config = dict(
    input='log_mel',
    layer_scale_init=0.01,
    moe='top_k',
    shared_expert=False,
)
Rows from block 3 of a small multi-label audio tagger, named by matrix and row number. Rows with one number within an expert belong to one neuron, the router's apart. Each number is 500 + 25 x the weight over its row's rms, rounded and kept within 0 to 999. All counts start at 0. Numbers have three digits each.
Before each expert's rows are labels from the 100 clips, of 14976, where the router gives the expert most weight on average: "top examples" is what is common among them. Only what is clearly more common there than usual is listed. The data: read English sentences (LibriTTS-R).
# router: router (model.blocks.3.mlp.router.weight, 16x160, trained with AdamW), inputs 0-159
# up: expert up (model.blocks.3.mlp.up, 16x160x160), inputs 0-159
# down: expert down (model.blocks.3.mlp.down, 16x160x160, transposed), outputs 0-159

# expert 1
top examples: the word "to"
router.1:511484535483479484508551529490515500460457527550516513492488524524471510480512478462462496467485500524517533467525518503534458486501503502501480515520516529527487485475496486476505508506496471535459495539497508501504449495495488480521497565468478499475463509521501481478550477516496519503515488466506533524512474495492504524499465478516484504534491444484539473521468534457503507508509508534450481493467450534515493470532484463547463525474523480500543464536523497529497486483479464
up.0:517504488507541485480497488506477491526491549521506504556528512508498520493492479531515440516496497482506504437497495502502508507530456497535531436505458510541470511524479471519487500518529548500476507472505481466481475461550501509484450491491542500511508484492510498447459479510531466536484486461497526500522494502485514507540495528516523478545493469473485489515500475505468512540487471469490535468482517504576526506512524487499496500449499470528466527516519462495500487509496472
down.0:483484519502477490547499437502483476464507523473503484503474473456495546493496472540509515471464503493509552485486506492475526490482497491443509510486538538522454515514483484556502538472486517508472456452518478487510480488511491532517500505517557539501521500483519536475488492500508495525475452475460461506489532475499490458485490464532505534522515504503497535500508507461486491520506488524505513469497468561459478520504489485547532534510520497500515498503559501480472469496469505
up.1:511536502495484488495489506470529495494482468498520454490500515483505494529510508506483503473511475484468479508477507523530502516536480494467484504490476551509494458513505519522501521513504517500524480527515468463461497508484506521490485539512480463508543523465475496497526543486505544581530506504481539484501497428484503516466419465538502503476510533510460535502493442489519509543491505462475527541495508507543483534516487533472470462484480520533516483518519486510489508461516480
down.1:525473481487559470460489519540507525509521541508513502503508511500514501507498511524500470487512536474492495503500492561538500491503539477536527493501516497480490520551479433538468484526476474474501507488501501524474493501515529505482497484463512499504505437543484514494493459480491508528515501531450497507469476493497535487529489534512490525505529513443453486458494488473461460486462480522513479484460504470465501534478554483465544502444502498506483471531519518469494510501518511
up.2:536479502472501487501475493477491513476506513496513477509496470524490473546491559525451509433512505560516480520494526535466476533498489501468498483489514520520476468477431508433552483465519537492505495524522521500494508529504514521491550500467505546532527491540476522479481524526483506514515497495507484528504454457473534506507524470497497488532501480513505523479510490496488531463520438476525505533497519515464511540557496504508509483508493470508472499505500500470502488479464480
down.2:500456498535463499495531515471510488495458534515532491498471511488531449526503531508541502558536495510515502536490511460528464494513495489502548477498501461485536475494514497544478492493513471522499516522525531463455533431496467500492494491460523513497481481517545470503492532516420487494522505485515518507490495490503478503534542552480498445503499503511529540525501493517539515512472493531500504479492493535481513475463501504526521492485488511497482453519467548487486520504480480
up.3:487499543506491522485506480480528505528497433520488489494525496517489484499511524474530506471505498494499488490551480477488490520515495515524472492581484508521490490523480489506492559492502514530550483447544498504497514496477513532493511550514526491521477464495506438508506465476522533473548488463489501513495498482523496459471457503519474514455494477501493493520447510530459470480493512517479532478480503483498502489502505545486472459509518511535460543512508537533449480497531465
down.3:540479478486505527513517451525519535509508525518486482504527499482491516488506548466491512479493475493506500466489473476507522490515472508484496488525461506482516455477448501494502488546448533483522444503493456488511525492524522482486499462542491508494461513513481476504513524467475520551491480519505514476509497536499490482483509523528500501516531544508509481481486511502475500461487533483482527534485524516502559548497517534460537490440488513503424484497557469509477552507509495
up.4:522532496511480464475475502478519467516493486536521489489498510514511460534449479476470541507508537527498512515501496557485500477517466522495524456495515521474468464529502520524511529459463498494483444508491485507527492484506497492521483497505523465481480540512491481527503483474530500567531491485492530484536538493482517484503466498547468532521546512487510500485506477511519459531460506462483569529493528530494507524452521487495444511503486500479452500491527508477517498545479518
down.4:494509540505527478489476492486499472512510547500473466501444496520499494502486521546475535472510542517501491506491509493531502481520508486490479502521509514490490488478454428523496499512493557471493478472476535476445513497493504495535499535490488540505518485480506518528514494538472470471534478526502501495506451521484552482492553488454501523502507487555507467503492500482546455473489523492499508504502450541508467516463515486505489479498514530522484424493533527504469468501457511
up.5:494489507478498509495456507499515456483519500490494483536492524483507486487491484473489472473521534519494522510502466517500534473479502516496529538505501467453566477466508510509473511472518516551497474518523455500544458467520498501505499519485496503485466481527494522553507495545538484551526486491451476482486473484513522481527465493518536503510527522474534505475479460515492511493481490521485526510571505528537541506518470521457545524506496466483555476489481510528487459469468484
down.5:491495500492465487486506503486510504484483514516470504498443459518496508472512483500492516493483471511555466461479488473510452511495471539529512475492498493526493476489484583527495529495499490496489533485518509525484575486485535483503499502512496487516488483502516528467502450498459463529496489489531509563497479517471481487543460473516495511501499515519454487530495507502562496445445494507497486493505526520488470567508512469519537571496497501513511466514479532518499506490506484
up.6:474505474442511478491485522523507484487518517504492519476433506523497536500561515494527474504499490467523475456515471489480516516519477525550508495529494503521470505529464518472469480514544522489496497492528502453518483477500459468506494511488563465482499505513499531472487502477517470538531481507495528525472469489505547511515518479523473534554484514506524505520530513506519505531476523515525492486514462522529474432492553527546506519529484511479494523490457484483459485478487510
down.6:519472470474462498494496481483467477511486522435555491503502492498523481497515473469508530491507534517536529479494489476524498499544477508447501496521511450491508486481524478514532530460500512495463456532504525535501494445505453522512490502502499470513471540535499488483485523451511450525487481461510466451515514530517505546463534513514515545512478492532510535448487530500532468520516491524532493514494521490497497547498475510524536492509518519532506509540536497513504460507507506
up.7:480467517457450509523458472512449498469489504486491461539509501498514530445475488496528509476523519503488496524493514532523493507492502506479475518497486539484527516534504447481554530513525492496494473491532483488555462488453487493546499535485485497539491503539482488456529453523486485532514536492507464497491466518525539500528478498507559557511477478502496478488520509484495516472498481502529482455505530493538513525498462516492535528502477502545495504500471507515483486503451528
down.7:506522487470476537509475462532483459475520566513531484483431507530510458543506516488516491506549451494477488522491502490465516495525488529472524511509513535501503519488504500541488506476531478484484511479538525472529497471484503502504494541493541477506473489515512483484518493491556505512564536523534542488502452468498515486513484534529481491496475528506496477445497525501481493501461503494478507482510520550541482520525472487499500495542471491502543509491566528500510506491481484
up.8:522515512522506507482483477456422502488513507508523487502496492461549516521470498532459524499482493510451469469446453474548485453539494481523515492511528504465512487468542477458486507460520517490537454481495485493488524496460476484496475543512489542541533468495475515503500477502507483542490508460490519471511494474554503519484541525481509513523541500510514511506536483509498530495509501530490524516494481494480515508484526479513527471521513445522484476549520527514521518491485481
down.8:500522455520455440525516485490499516515479572547486479495534504548468578491493473465527485530484501518488528509503474484495521518476517520532503491458515492462481525470502494524499476488485482505519526508528506527503525474511480502488501468451520506490468509510511478502508525542484468491518489502494484485478483457487522538523488500491479518496511491449476554542467512489502481493503448515488551513512496499505546496541522494496519465460482526437484513490540484499493473491526506
up.9:525543519521433523493498481499506495521459487525493558542486525521493463541477526505498468492514479516511552496489456471489533508471490514508538510470492517469445504470496515461486532506461522520485540485494505536513493492492509451497495477475470522472549481433535465475515515498478487486482480500565519558457500466519501513527505521497508515472536507492548514498524520499537503525460482513525526508526492482486511519486509493475503509498459473493506478490499519530482511484514483
down.9:502492475475479493438527500468506520486491503504507511503494481499476542506526480469494495510506505502522533415518512537486478505462517485510508491481565446494502494517472486509453520534505489510484494503472507504453503509500530559484491561514562496497499509474476477502541468512509491471489522497454536516544500478527482514501473490471519496478552541506481507511499501510476510517495464493486567541504492447507498494511485469495503473473501505468484531556526490480506474505494534

# expert 8
top examples: the word "and"
router.8:495528513534530490472512496492563485525487514559506498477494483524481478527513501489480516478491531490519493458484514448489510477494531495479498507512499529487506540518491498483496506478539492551514471482461508532455477491508464519464550468523536546503501478501454490488527543461454485502513527508513473512530540544533502486541500491456525490481508496534463493465473520516530509476480515517462513485489492462532500482521538477489539523516517497505522504509561494466529487472498458
up.0:437600465543487498492479504479504506478494496470520479476494486495511514507467485514492533493510526496492465487457526539501455483503470495484480503477517450477515532464495554481512507508511470509505495463496501491514547515464484519483521497495530488491468523517496549476510522518516459474488513514472509474472503496546523519480510482538495497513517484533459478504512513454480501500525495545515489496480474543495519538458519524511491543502516509500515471456504459516516529490463552
down.0:519501513476515523477534485463498473495491534512537461500520446495499490534513490515515505481503484532441429533497511509513529504513484536507485546483489522483514546465492486504465488567481496527497507516507528505538460516493523462442493434529500506503501486544485473518525498539527529508476481492511487501533492468481518488525540482511508488499473513514443531529503534474490497479509558478501486482481527470534483542499515495531478507510501499538478503501513504502538531486523464
up.1:529489491524502491512522461523500465491504530520484490526485501504495477489503540497520477539534433486496482493514489520488526503473506511541473523493541496482498508550519506480479564534476469472501498519536458500493490543507503515522514501487484499558503503524540502498484525476487443502481531493538486499520467452470527529455531488521482523512511537477494520438487499453540487463483507487496527520484473480490466466503455478508497505510518479482523471488481485506499565524471454
down.1:523520507538472473498499533479542494524482474544447531527495529499513500479466495502502467478497522487513517462495484475511501502466548473505547541485532518472527478468478484500493486497487436487522534515501531515461513476504464496445528479516476548506498526462511491490479463476522534502515522536464516504503529541473492525585464498521487531512479490509541504511501487477490517474477519467525508528500511487485477510482525517518520517533533490507472514451546510498484474503503519
up.2:501495484487490505481539516497502491476574471505548498524523502454484491500521499515473487504496543477483515452493528503535470516506482506521528499515503481517479527501550519487507509520443509542499548461490504508519511443521501510482505492498515468465533517517510540536439506498464483544478503491488535485493477471484503443493482522507509523532481542463507516487498481509473479514516478480525509462545488486548492494464543477478455488470460528534500523471494485532499490527491535
down.2:457435509552499502496523505491494529501482514487471504503499501498519468479524494555511543538485519534498511544492508516516546496509480504474500457467503467538471487572500455461492498477492497553492506529537460451507495458489502487511509471488456488493500508487474504490478494531527462478458468514509452500508562472523513485486504481507486519506516526464522532531516550512488476485531546489485517518487461494489530487511520492460495482536495490504519485511503497487539502490486536
up.3:466491481561478460486497509478507531467449461494521497499496491527519446499530486462506520503513515471452509519535511495481467500507478493510532496500496539479530466494509511532537521496521472529486479491523498524501530489524496466505528536561502546489487526534484476505481410509453462503495531498508489516499477526477480520534539468503565496479496494529509525529509507491512483458458488471504485509526511504475483460516503512462494510499508510532489461544494500513527534487485490
down.3:520534517514578510488489516537511471460501520523486510500457524485524503484526479520478495523496514511498488479503479479488472483488460558480493480510523515511524485514482491485459492511483507514525526499502513487515513508519484474516495490574520510497481545558473526517543502523480457506514506513520490507489512479528496527480526481480498535514542464532470464491529466495546518504527489522491484471538496454509502489474488455505498435459524511513541504567555509480531497491503507
up.4:520464467470516458540490496466486484451480511514524469459473447513512489441491524476483441492551474522539514482489505534481481533527469481512558519508492478496497487497520487466506530510502514512476484501502470514482518465507470498473550538523476513475512497517499504482535509491484493474532524527487492531519508495512491497553485494540497537490499468523491490478522458493512553508541510472493506498565459507498506519531519489490532472469500486515515559508504502511457466509518504
down.4:491490503482542446526481477514493527454459502506532496504521457471500487525496477534481484462507486524542468503500500512476468509515456480475505515507470465505496460540493507476512501522525512489514465487499481498485474493506500504466502521538500481506543471476524500533521495543486510531524495500514538572504447513513530475515511563484501525503507487527473515501491466489529490503453522487464523466519467553479503499541509457474490545508497486469512550487477456502466454501521497
up.5:478482501518511537512514485505549496516543456480528484515505509511500513467474488502467518481558447538496518519524453508542506479478480521504497483489500489500547493477548493480492491509558526519465519477509524537478517496472474498518458513516516492486503506502456527521499480474525465491469477454531482438471499523504495507496519493482517498483536525561491497446511498507536495545470509502452491531479513465488461497492468485501525549514483480485517488472536515499480548472486517
down.5:510524519476460526456539475490527466500503523490492462495551511464511486515430551488479464477492466518503505462494489464474432476503486487475471506533548531515495520517514496518529530497503513498464554481507511508476544495528491516524496534498520526505504502521525559547453495531488501481523472498482500504483489516496531514471539504468501484501513514436474484500515453497530516492500513533487536471537458504506485553523496483497494522509501502530500481493531496470487478486517506
up.6:460468450505482455516531449472511517462478551468498471514474502506497550459498562486529497548506470513517507504519463501495482503498472474527500526490498511516511498489492508484497485539500522505510503480495492515519498482486513474497493504542516508529504529499448495509492495497521504562524510470506480508482486470528496511519486545503507490487524509517491536546471468437525507440500454535478482488482523465527491569493496499495501504506456490484458511524512492520475501564494537
down.6:512499483515514447500478477484456477509499473526520512511495427472509545520496507513539528477492503522516475494479479466446510544538510517493502493527485450527524581464531473507496507508493446517463490526515542497494461463527517503526511482502500490498443501475480484504504479492470510481536462536490507481504509500503504490511514510498502494522482461465481539515487525499555503522498518468464545467516478509499551533472488468526539477466487501491507511492512501469478528501507524
up.7:449482442495476509486493538506531520497452502504513505523512493508499498489516514524525495566505535513490506497494528509450500497478523490493494493463490494445497480521453511506494478513515496474544484492533515530507553492565487522483467525507480487457498510516503475461544506460520508516478473482510514496489498472490465505506497544449478508517494489508466522531511487505514450496457502498455566504505500570532496482465448529494549515500481525489479496523501500499474521520514498
down.7:524479501513490497516533485506468499499507513528461488497503488500531503510503435488499538488509527506467510481500509471492491494517500505484508548500514474462475473498562494525457494494464479491485532444503502488445487499494481503546504476523418531487446498489503510539518497488438515507508484499545487540522508468489497507543541477504509446507551508459512536456531496502485542480456487484515486509521520473517547501485500539484520449494490504495519471510488492501536492498508513
up.8:481467518523506513517530523509488517522510487479495532483503531511503453506505465521576527459496510521497527476474476497503510491460481501483483510508511500466504551496516508507548482491462511526454509527476509491523494497493495500524481509463519507523501545468534504492466486488503524526450518506489504526496540457451452494478510516526486545513499558490561517500502530512500457450532522451464513538514499485502465510541518483447466483486493532468518505483502509491495462495468508
down.8:489501540517464474496542549498471488497492450500516498485538484494507480515491483534502528524523481492499502509524547479528497518535498510491485512519533506534474525536455465510472551486473488511521532511477516543504521486498555480514498519510462456506525489506482492530488492467479476499507486537477541491507459514508486491472551526489502453502477459483466460493500481511457493514502508496490531512491470513497529557512488506541533500498496487420479475460497438479523493480481476
up.9:525539517514506499493518541469469486540557514486516505506466474497503510470504517538476468533494466536510500564486502507537497508451458527511500520476503526494525483498555513523456502499519505535541514483460475461498492509492534487464516540490486468493488520447499483502506508535509542511534490508512467452556479490458496468550458505519527480499508514521507484486516459485512513456492451507479524509540479492451512492524505493469507497472513531494524505538492517499509504495523516
down.9:506511480494488493475515449531508465522468520484445483495502503500503473507506504481512501503524500505516496459494530487494492452513482471495462495481533511513504494475504532510549513475490483482484523454472507486540460471498509483463470519477511523483487483437486461488493512511470504468541473487460467511502529523498479446464558502496493473533461526512503536532502541504472452503500551505457531472485492556505463501518494488524501530494488455475499496538536500521525551526501475

# expert 9
top examples: the word "you"
router.9:530476481545527476474489459479536497486551514464478523497492501562519482475491496463468542525487497554540517489494494489509502478514482489526541509471488460485544479498469505483495495494475485503517472525445542485508505489539476450464522509519537543488475476519535482542488533540519481496457479516493479513535532503524538514502488521500481500513487544486469497492512475542481503498501516511514530507501459548498506523516465449475499499519525515493513520521533530487468498515464474
up.0:558480496518503513445525506496508513471455486503461509439535513516512485490457496470461505513492459535514497481531489466454528499468507482490512468494503528505483476538514535500509487506541493508476517491547475504526530468498501482485494465492496491514467470511500529449502538497523500499485469528506500523446518486513537473456505518468506508498515516511499527488510459484464521493531472521528552498509543539484475484553523510533535510482508509480500473500480566489507483543470500
down.0:500492515501467462494491514529511447535530510493451511510506508480492558454526467495495507520478542510505523514491500516501484518471470436484500502517495476504519537472483510526507488499562524489514522508501507542480459513489501510530492456465446503500529532468482487532527465528478539437528469520495462495520512497480506480536484491506487447486483496506501510488511520475519506459502531507462498525522499455499532491485518540461492470483494508538483444505507492543522521494534471
up.1:480491509467545498499508482527476493505548470517522450521498490498519552477530466491500504562498506505512503496536519467490487538455517505540493459474475531519444510457522509496485501456488527483523486496501502525545553481481517504502520562456500495498541498499439550528481493535471504454491537481506490512526480474470528514484463505522492501501496503514504467488466491503522478493534492536483496529481520494470531505495522451477486474506538471514518462518479511480501521529500492
down.1:534519534524470519527531482548518548512486475456524484493493520489480533494541468504515510479456472495530505482499537521522497484488503495468494499508492452490547528475545453507490504495512478520479486518489478531513456494489474467515504477554459468498495469504528464485536545482451556528536546529482476521497469529490496481498507501511503498488483536465499463515523505499493481481496486482501487521507481535529536526472465455520511538491491486520527532506528490506490443506468504
up.2:493491522563528489476507499496496515504496497504492522473470509485503532506479502507514533507484490485450549533494505486479490481539496509525494448492490477460469469521508511471511520479530436476488503506506494504450515533488494537500514492477487494448539520522484482515515546453512495513454476535520501461497526510559506443507569493531494525529442499553530506497533471481482485512458502484507502519539484549522446530516485511494474513515491491510518479503497523496473502501490498
down.2:489523497484499479447479519541494537518495487496501530495519495504510512491510492502515499444502533500480489482492487535502459513491484491488472506479452502491500474528530505490455517530537532521498487487470528471458486463498468536457497498529529512465500548466490538427457422519528502514514536508504496514486472456512497545531493485502490525498479516463484530492488495493450470488480535567472496505519535468537513522505508472503497529490505488485475497545499497479473536500495514
up.3:511505494487508495527494502519499452544482505505484486523478486506493559521446499507486476472473512529465519482492541491495525511513477496500509530510516480469505495532504450465510473539558504528505490491522436563531510501499556521500510470552479483523508499497501486503536477487511485526516509506501496459527491435511501488487486512501482475478511475515481466530497518498494517482516473557492458475490498522491489504498541473516465530523513507488463450522506549423489516497470491
down.3:516481527477550481474491518471496523495504512529475544486476502463508529472496531496443517491492489494488476486502509509490503498499501506516482489524491494506494494474564503552431487480525543482490526516509532465504514518483489514534502491518448485497440533469500500522527514522501500485518488510516514530498498522533499479512515483512505517478507546521522485485513452511524412533503515492459515463494481524540524549511509527552516506505527481500499537541523507545516486490509438
up.4:557500525501461525524496475494491490509507522460460494505525433492514527531521514537468484455472499505490498475514494498506529523472481523520534519483508510529477538513483517473506421508538480510472499525531544483499483436467502490488507512505477472515508532492520475515513492508538513472512515467530522513516485539498516510510497528503479514517544460506485493516451541458485482477490481567470521503534469505487528506496522528507507463513509488470494448513532489475490495528471467
down.4:498507497453499475488505503489529509499477467513501530462496475449500473471486496499526501487508465511507540552490494481510516506472505487472508520518468512494488518483532527529501501534557483495520467435524456500502531471504539484484504510500477491492451460536474516494469512488509535502518435487484487451500500474534507485525491520508510521484488510464511448466515485496481545478549546460489518507475559522493455529489491477505485507528457519500470501534475452528503483498528478
up.5:570490501519479536455529442517541519473516510492516535504483456472489543506492495579531502534512493483508471495510474483516460507493453504493541493501469508525526528463474506515518468461521459468515522501514483468518511471514501517542473476489482458475495476503482489506510500525489469465475536444486484492473501498473527497541499498515508514486478541498493509506521508517477503493550506479486504518503473501523508517497554504518514450481481508453464543489527517510500485509538520
down.5:484504468516480484514467511478504498492496522505518470504472516480495505547483465482536519512519533498475511480491546487488502537483521558523455484493515504491549523471494519495544489475518466509493547501488462492535498491467477490444503548557478501504475473524486501499460546503522527546518510497532476493521516480500523502518453531483501499500469448483501489464521513457512494518508514483564526505488545525519484485513499535526525552519502516530493484551468481511469476502538516
up.6:494505495481499458513527499502462493463449511498557487484492479511492472500471488505494487506553473509515499444570504518485482504519519448497471465522514508516461457490516504506487499512502493500499551550485511491503518517521463485496464523494485510522525498487519508493596509585513493545470448487509494549538483503492501512472497479528479503474495519468502510518465509501494484510491484520482501482465500484488455498472499527466475510545506513526512546498516517512496514534496511
down.6:483475487458534462471501507475498535526504521509468504494475534488466462479479497456501507477500457495541497518516501513488511507541506532469499465476488510412542502498515516518529521497492506556504526510468492524519443509513483462470490548493519500494516519499496462476530491502497505492495461490513518514513486458522528471473517496558499538499503478482482503510490537495474523492493449459454505480515510529502488445494478549518524516492498491516534500452461535470523527502477513
up.7:488493520453483501572499547499491525521503494509494499464535467494507529506520523481505462525464529539513485503516511517520489473509519566500498461496494529563524524484466503462505501472495493495510506494470515496512510478540471527491506517480478521463501526510507494499499483504491480459483509505525417499455477513541525502511488482492512460487503480497535495468468491549475497468491522530497487475464515495521495503494480523551506508450488520521570530478486536481470475466493471
down.7:511519458478520474452514499502460535485469553477520498495511503465522496513481529479481560482450493518493494503492462524494554501502500472505489523528457525512508477510486489493506520497524507530522448506530501492524482548550545473501506543474554479496519516515471507530537500491492512534509479532480533498530510498471493495524503485517488508510464514487549540480487456516477490450523496481535491493457491523500460532499502510434495497501469507502492479550507504480542515495534468
up.8:475532507510504488490489490475490501465540491503529534489500521516474516491487462483469539530481466464477527497522477503502459519506503478554505530479504508511491478472491490505511510485498523480478502524469477559504498500514464491486492510532540495528481462516496503515487525519459579500517527527453452499475530535471530583488463465485518505500540545502532507525490477506496512503484503466538468513496469539536503518485515483498491465546470469480474460487492477543499517484490495
down.8:500516489536445488539460482507494496510564493513525508497532584498494499482489468478519502454490471507482485484509505427469494485485462520506486474504513501492491510481491508434515518499496500557454502511548515511498554506519494524524497498501490481503507533506494543521511504521489518509517523522521498486494499515487513480501503506436507487492414543487489498530513486478510509509538476527506507471490499472511475467513538554490538437504507508492515527532507507486476498496491480
up.9:479492525501473483484558479472497490545522485477559534509486509475514488490433529523512515497532503495483492503460517480476489480495496538529529494496507499535510489488502511529471497461506534533498549545514459461483530528488478493511494527512498505494472539459495453479494458479484509491502458538512516488512507473501483496459539444508530522532497456525512540529542495505527526489511489514511450512463507462484534518463495546515510460477499469516504476486499523487520495502460510
down.9:496504504488508530503507481518463500488520536476532487492502535478475526502481515452488515520490512489527491497496491544477491525483518508541499548502451507497459460477512547498500478489539553507493474503506553483541476498486527493463475499456469485504557539544506517537454527500533518485468464520486473504508516571541495518519492474485497481490486482469481477472498547502507506472526476489470486495538511507525544491515541496483490445473474486525482470473473540500502516508488519

# expert 14
top examples: the word "you"
router.14:478490525510495472476454497494495532468541484472478472498467503481522521507479537526539502501515469443473533484489502517538463485501513504509542532549484510486497536490500482535467536502486529503496501452505515531511452486475451506521515523536517463510506499459511502506531500492487488568532545469488484516479533516510540501542532515499485505492495517495489521471535532541478537498540513465467521492512535515502522499502466531517487518531511545504534501515469495462459490465484491
up.0:493503524503535540506517508520499484590529538485501494525476519526476487550485488476504485489566485499484523526487500467538487528478458497547473511543455488494471525525463541544501524496510473518491510514498510475487510511489473532492448499513477528519460506472505531509462483527500492496499515456504458519513487499512454501503465499466506475472490475490502494475448527485542519479494502533490536499478512481499482522470489472500468461512511523477533554521493512484486490542481484
down.0:468521490471480518487459478469461501481481502493494500499488515499509547486453452539488495541506477487519481487498454515532478483507513472466518489519465528497470528543492473482502483510471513494467495522509497574486500467474525497499500525487524516497511498472509505535548535468499453469473494487502570494500492527476505487538469531462487456490484564495490512480509511489478505507501564482568497507510507534518506491500536488524516540515514488513500482549499467462498524482484480
up.1:511472505487494553445539495522480558493529473460490483533498510466539519500532527495517497474448509493485566508483511504534489516508486440526493528522489546450520521477474478536517510514494489466520455522516506518482526534461507505495489489522512490478496544533496525496467522502477472475520524505502474513508462478492496467497492507494489563470482506481456509486534481490489547497482492534480494499516465542465446533468529501505524512479514492496499500487519491509501500480540462
down.1:492550547501506483509516503465489450503501533502462482478521505473489483493503509475534458535536504497549516492492490503495494502499462543503528471492461477502511500446487472491506498484543536471480496497503541501518517462509505504469500505493440487496525474558476525507503457485536499479569466484524538505495482467462499485470516503513488498506531481489495496512499496541499442517544478496491485535487528532486506476519485524488477497501487498549553508448487522469509439503498492
up.2:520525496510491485501480479493507549534496488506505527502494478460511493467463526563492494504481464449465523498515492567487507502522491465532503533511516487491498552522538540486484505523484449510513510487517527482483452495488501504459502502533500488484513531508509529448513526476466520476506514487510466512491538496506481474442530507547519470509468519493458494441486502495504494485544475524487505492543477523494531481510449526477476507499501491522442516494469515526513528468546501
down.2:474488491482493486430531506473489545482512481491501479503448493466489509498489452518478506495549501497500531487504483560503507498522511502538550466472459502515492492465454487461454502500476484487493521474470521508483507514502447523430503499481515489500482513485494499554516455489467486533500492487545539497484520500486476487496519519523500487504566488505508530518521515502516509475508512502491533497532527535490515475483510523524474523574483496489538484506461456461480509494507464
up.3:530473476485484468542536483502472480508514488501487525507507467476510520470462526487533533492545546508537489541525507536494492523521528507481492535497454508542486530494541448505481527499538490503477490441510496523463520530516493520470495496466516495433529470537492521456512511517490480496508499500514466486464488497489517472560508476443546506549523474495497486508491474473459482504498500488468552479510484538484479512468519482482471505486495512506492469501521497506507552491512504
down.3:494476491466502464497470527476463498489458530513455554517502488498458527544496554473479507466496502509482497527491504442478547498426483495498498508511515507514509470545468490463505512470494483492478500505534531485488512530517518512482480478510511530496489485463476519509469505478568502474519493533505513539497489478511536534534483502524499460512471504526487460489489519506455533503463556500519453477532522451505525492497500510497486509517506489553502541493495468481508512504529526
up.4:477508492565474486524502472491499531516522441500497504494492472503515472488479524522491506509498508505497501536504472473467556461454539518489480498514480511473534452528492506479545505505514514531562511483479476494490483491489512478509545534530473481442509467432520478481520516506517515543491501453531513511477518493499494510475520507483510499482502499561484479481494519488516470431496447537513494473505491530495493511534535488538490518491492497523536461504462503515504466498520518
down.4:500533461465512484520467514497531444498542523542478504503449491479502505503528489499513455476522444515562446455510496481506460524507533470502500507524508521500515467500516497540463482468489483518481484498528484516502493522497510497458493492519495492508507519504522507512497496496491489473477525464509458490457482527492513485528520486498504487496553498472483481520497503527490495542555533487465536441540483501490499518508504483527472516538491480537526550507562484504479530497460465
up.5:506495487506470513535467503485488495487499544502467519508499531492486481489491519514523474531511495462508462531543510499499459498464470501457488452512514489529459505470467493496505487527446513540559525548476516463542462516507492482523531498445544536510467486450488489499505514525487483510475503468470525496504523516499515493464554492516474512463454511523466525551506567509518490478510528504500515481514557518487505480502511484471484532516473542503506507493515496509469490516496474
down.5:486531502521493554495518513550498471512479497491519471483470444499532554485522494455490466515452489491472547510486540530520490513512512495494536496525516535514517568503481512491539508507503528530498480520516469492478489501494549470478503516519481499492499450516526533489476504522497465522562500484501490523498536496522443509479518520475489482484521476551514506475504459469510486501500517528502515502465447503493524532509458522518488461481530499449527466536516532486475508500498491
up.6:509475527460478532486500525518488478505498474523524508498507456522471456518491510444488482447584497494465526524486504491531472548505478485501509501501523489509520469504500517486494467514476504540551559512497516497482479498531493504531486471473500505460478543509480539506503490488490524482516497508501470526510495488478509491533499508460491548490500483452564523572472489518508527548475478493540509492484468498489534513470495475499531543476490494513510492493498464477465491460516497
down.6:479478508494525507509510491472487502518498513517498537512525494526490505519471483492495526446521504493519474489478483538481517501505489492511532527502542533484487465470489468524491482450506490525491455499451533520489478517487538491446505487516522525510504512499486554486520460499499478479495494517468534537510541511555487476501475487494513492490531573478477461496509498509527498488461511496477488514467543505467553466479500534465493494555481475494485546550495517536539540501517443
up.7:496590479465507476516504538504511509486500501472510458490506481527501545511535480449479469518500444489507543476513479522502490531489492477498491535496511502504533500487481522513484552486436516494518497503464523519495492482486462546527506468505537498543481498490512496472494477500518447456541526531491477487501467513455498531487556503475526488508550486483500480471482487513493526490493473535552477495495489474497487525525469457490508524502477514484503504496509533463527482537502528
down.7:481484516443470512489452503556505520511457472526517487499509480512480509501500495456465550497535511492518467486499506512516491494495469482524487477477525497534522514461490566583525483492525500464469501491490496500500467468516522487477496509493532505507501457504535533514501505474497494526467484518525521486542503529481488472457492483488502541501523497485513489479482512480552540511465497518526481554513478482512484476535544484483558521478501476481532513483473558536503517501492504
up.8:473501467528497505485492488512540488518485476532501522502503446497527496494503501529504517456530526540526478534478495498547457535460481513492469513511529463469505462453504466528538494533529495537505528451485480501484447470485568482513432522530513496485530509500508464495485493494476461522514519473523520508510500533501512514519518541499497502480495458495504485514518464543539487532478490507539528491507479504516473526518499537476509528525467493489501495516472494445520459471498490
down.8:528507486496451485507517511484503437557472507480515517486508500486511527485493520470530515489490481498499529521496536543485501516483459541491510515461525460474481493501525484552494502507524496493556524511515499488477516488507547470476502500516504511500525475496463456522512466463519530488495504488476504509474551502539491539518515535501508512511522534498491469464496442507510538474442486456496512503469486554465482488535454474496474449529528484474499534516512510463465488498479515
up.9:468511484544486481506540519506445492539489489504494513525468535553469465474484450505480509537512500522454488520520532442531484490488469476540501525502465513497483454528507509539562499445494504511508538492497453468514506504484481491548469489510496528487451499514500509511493485523476497474559514488510477495519505533453525481493503503512498510495519484514481517454486502507470507508528499454517501479504473455537523515517508500482519501501489467536505479561489502466509498481539511
down.9:477536535517466539508505472448481483493493523500552521498475499506514558512506485470514500476516485504511497515516497500502500478559504511499537517536468507486489516512506465485455503511476516507452491493478479521509474498447546484512511497504462503484485528508500535506502559477498454514524501499503526484477556538540433483474486540449514482503488531432508480473482499481482496492461516533457528513493500472487519496446509475522517462484483502509521465494539489485475488515490491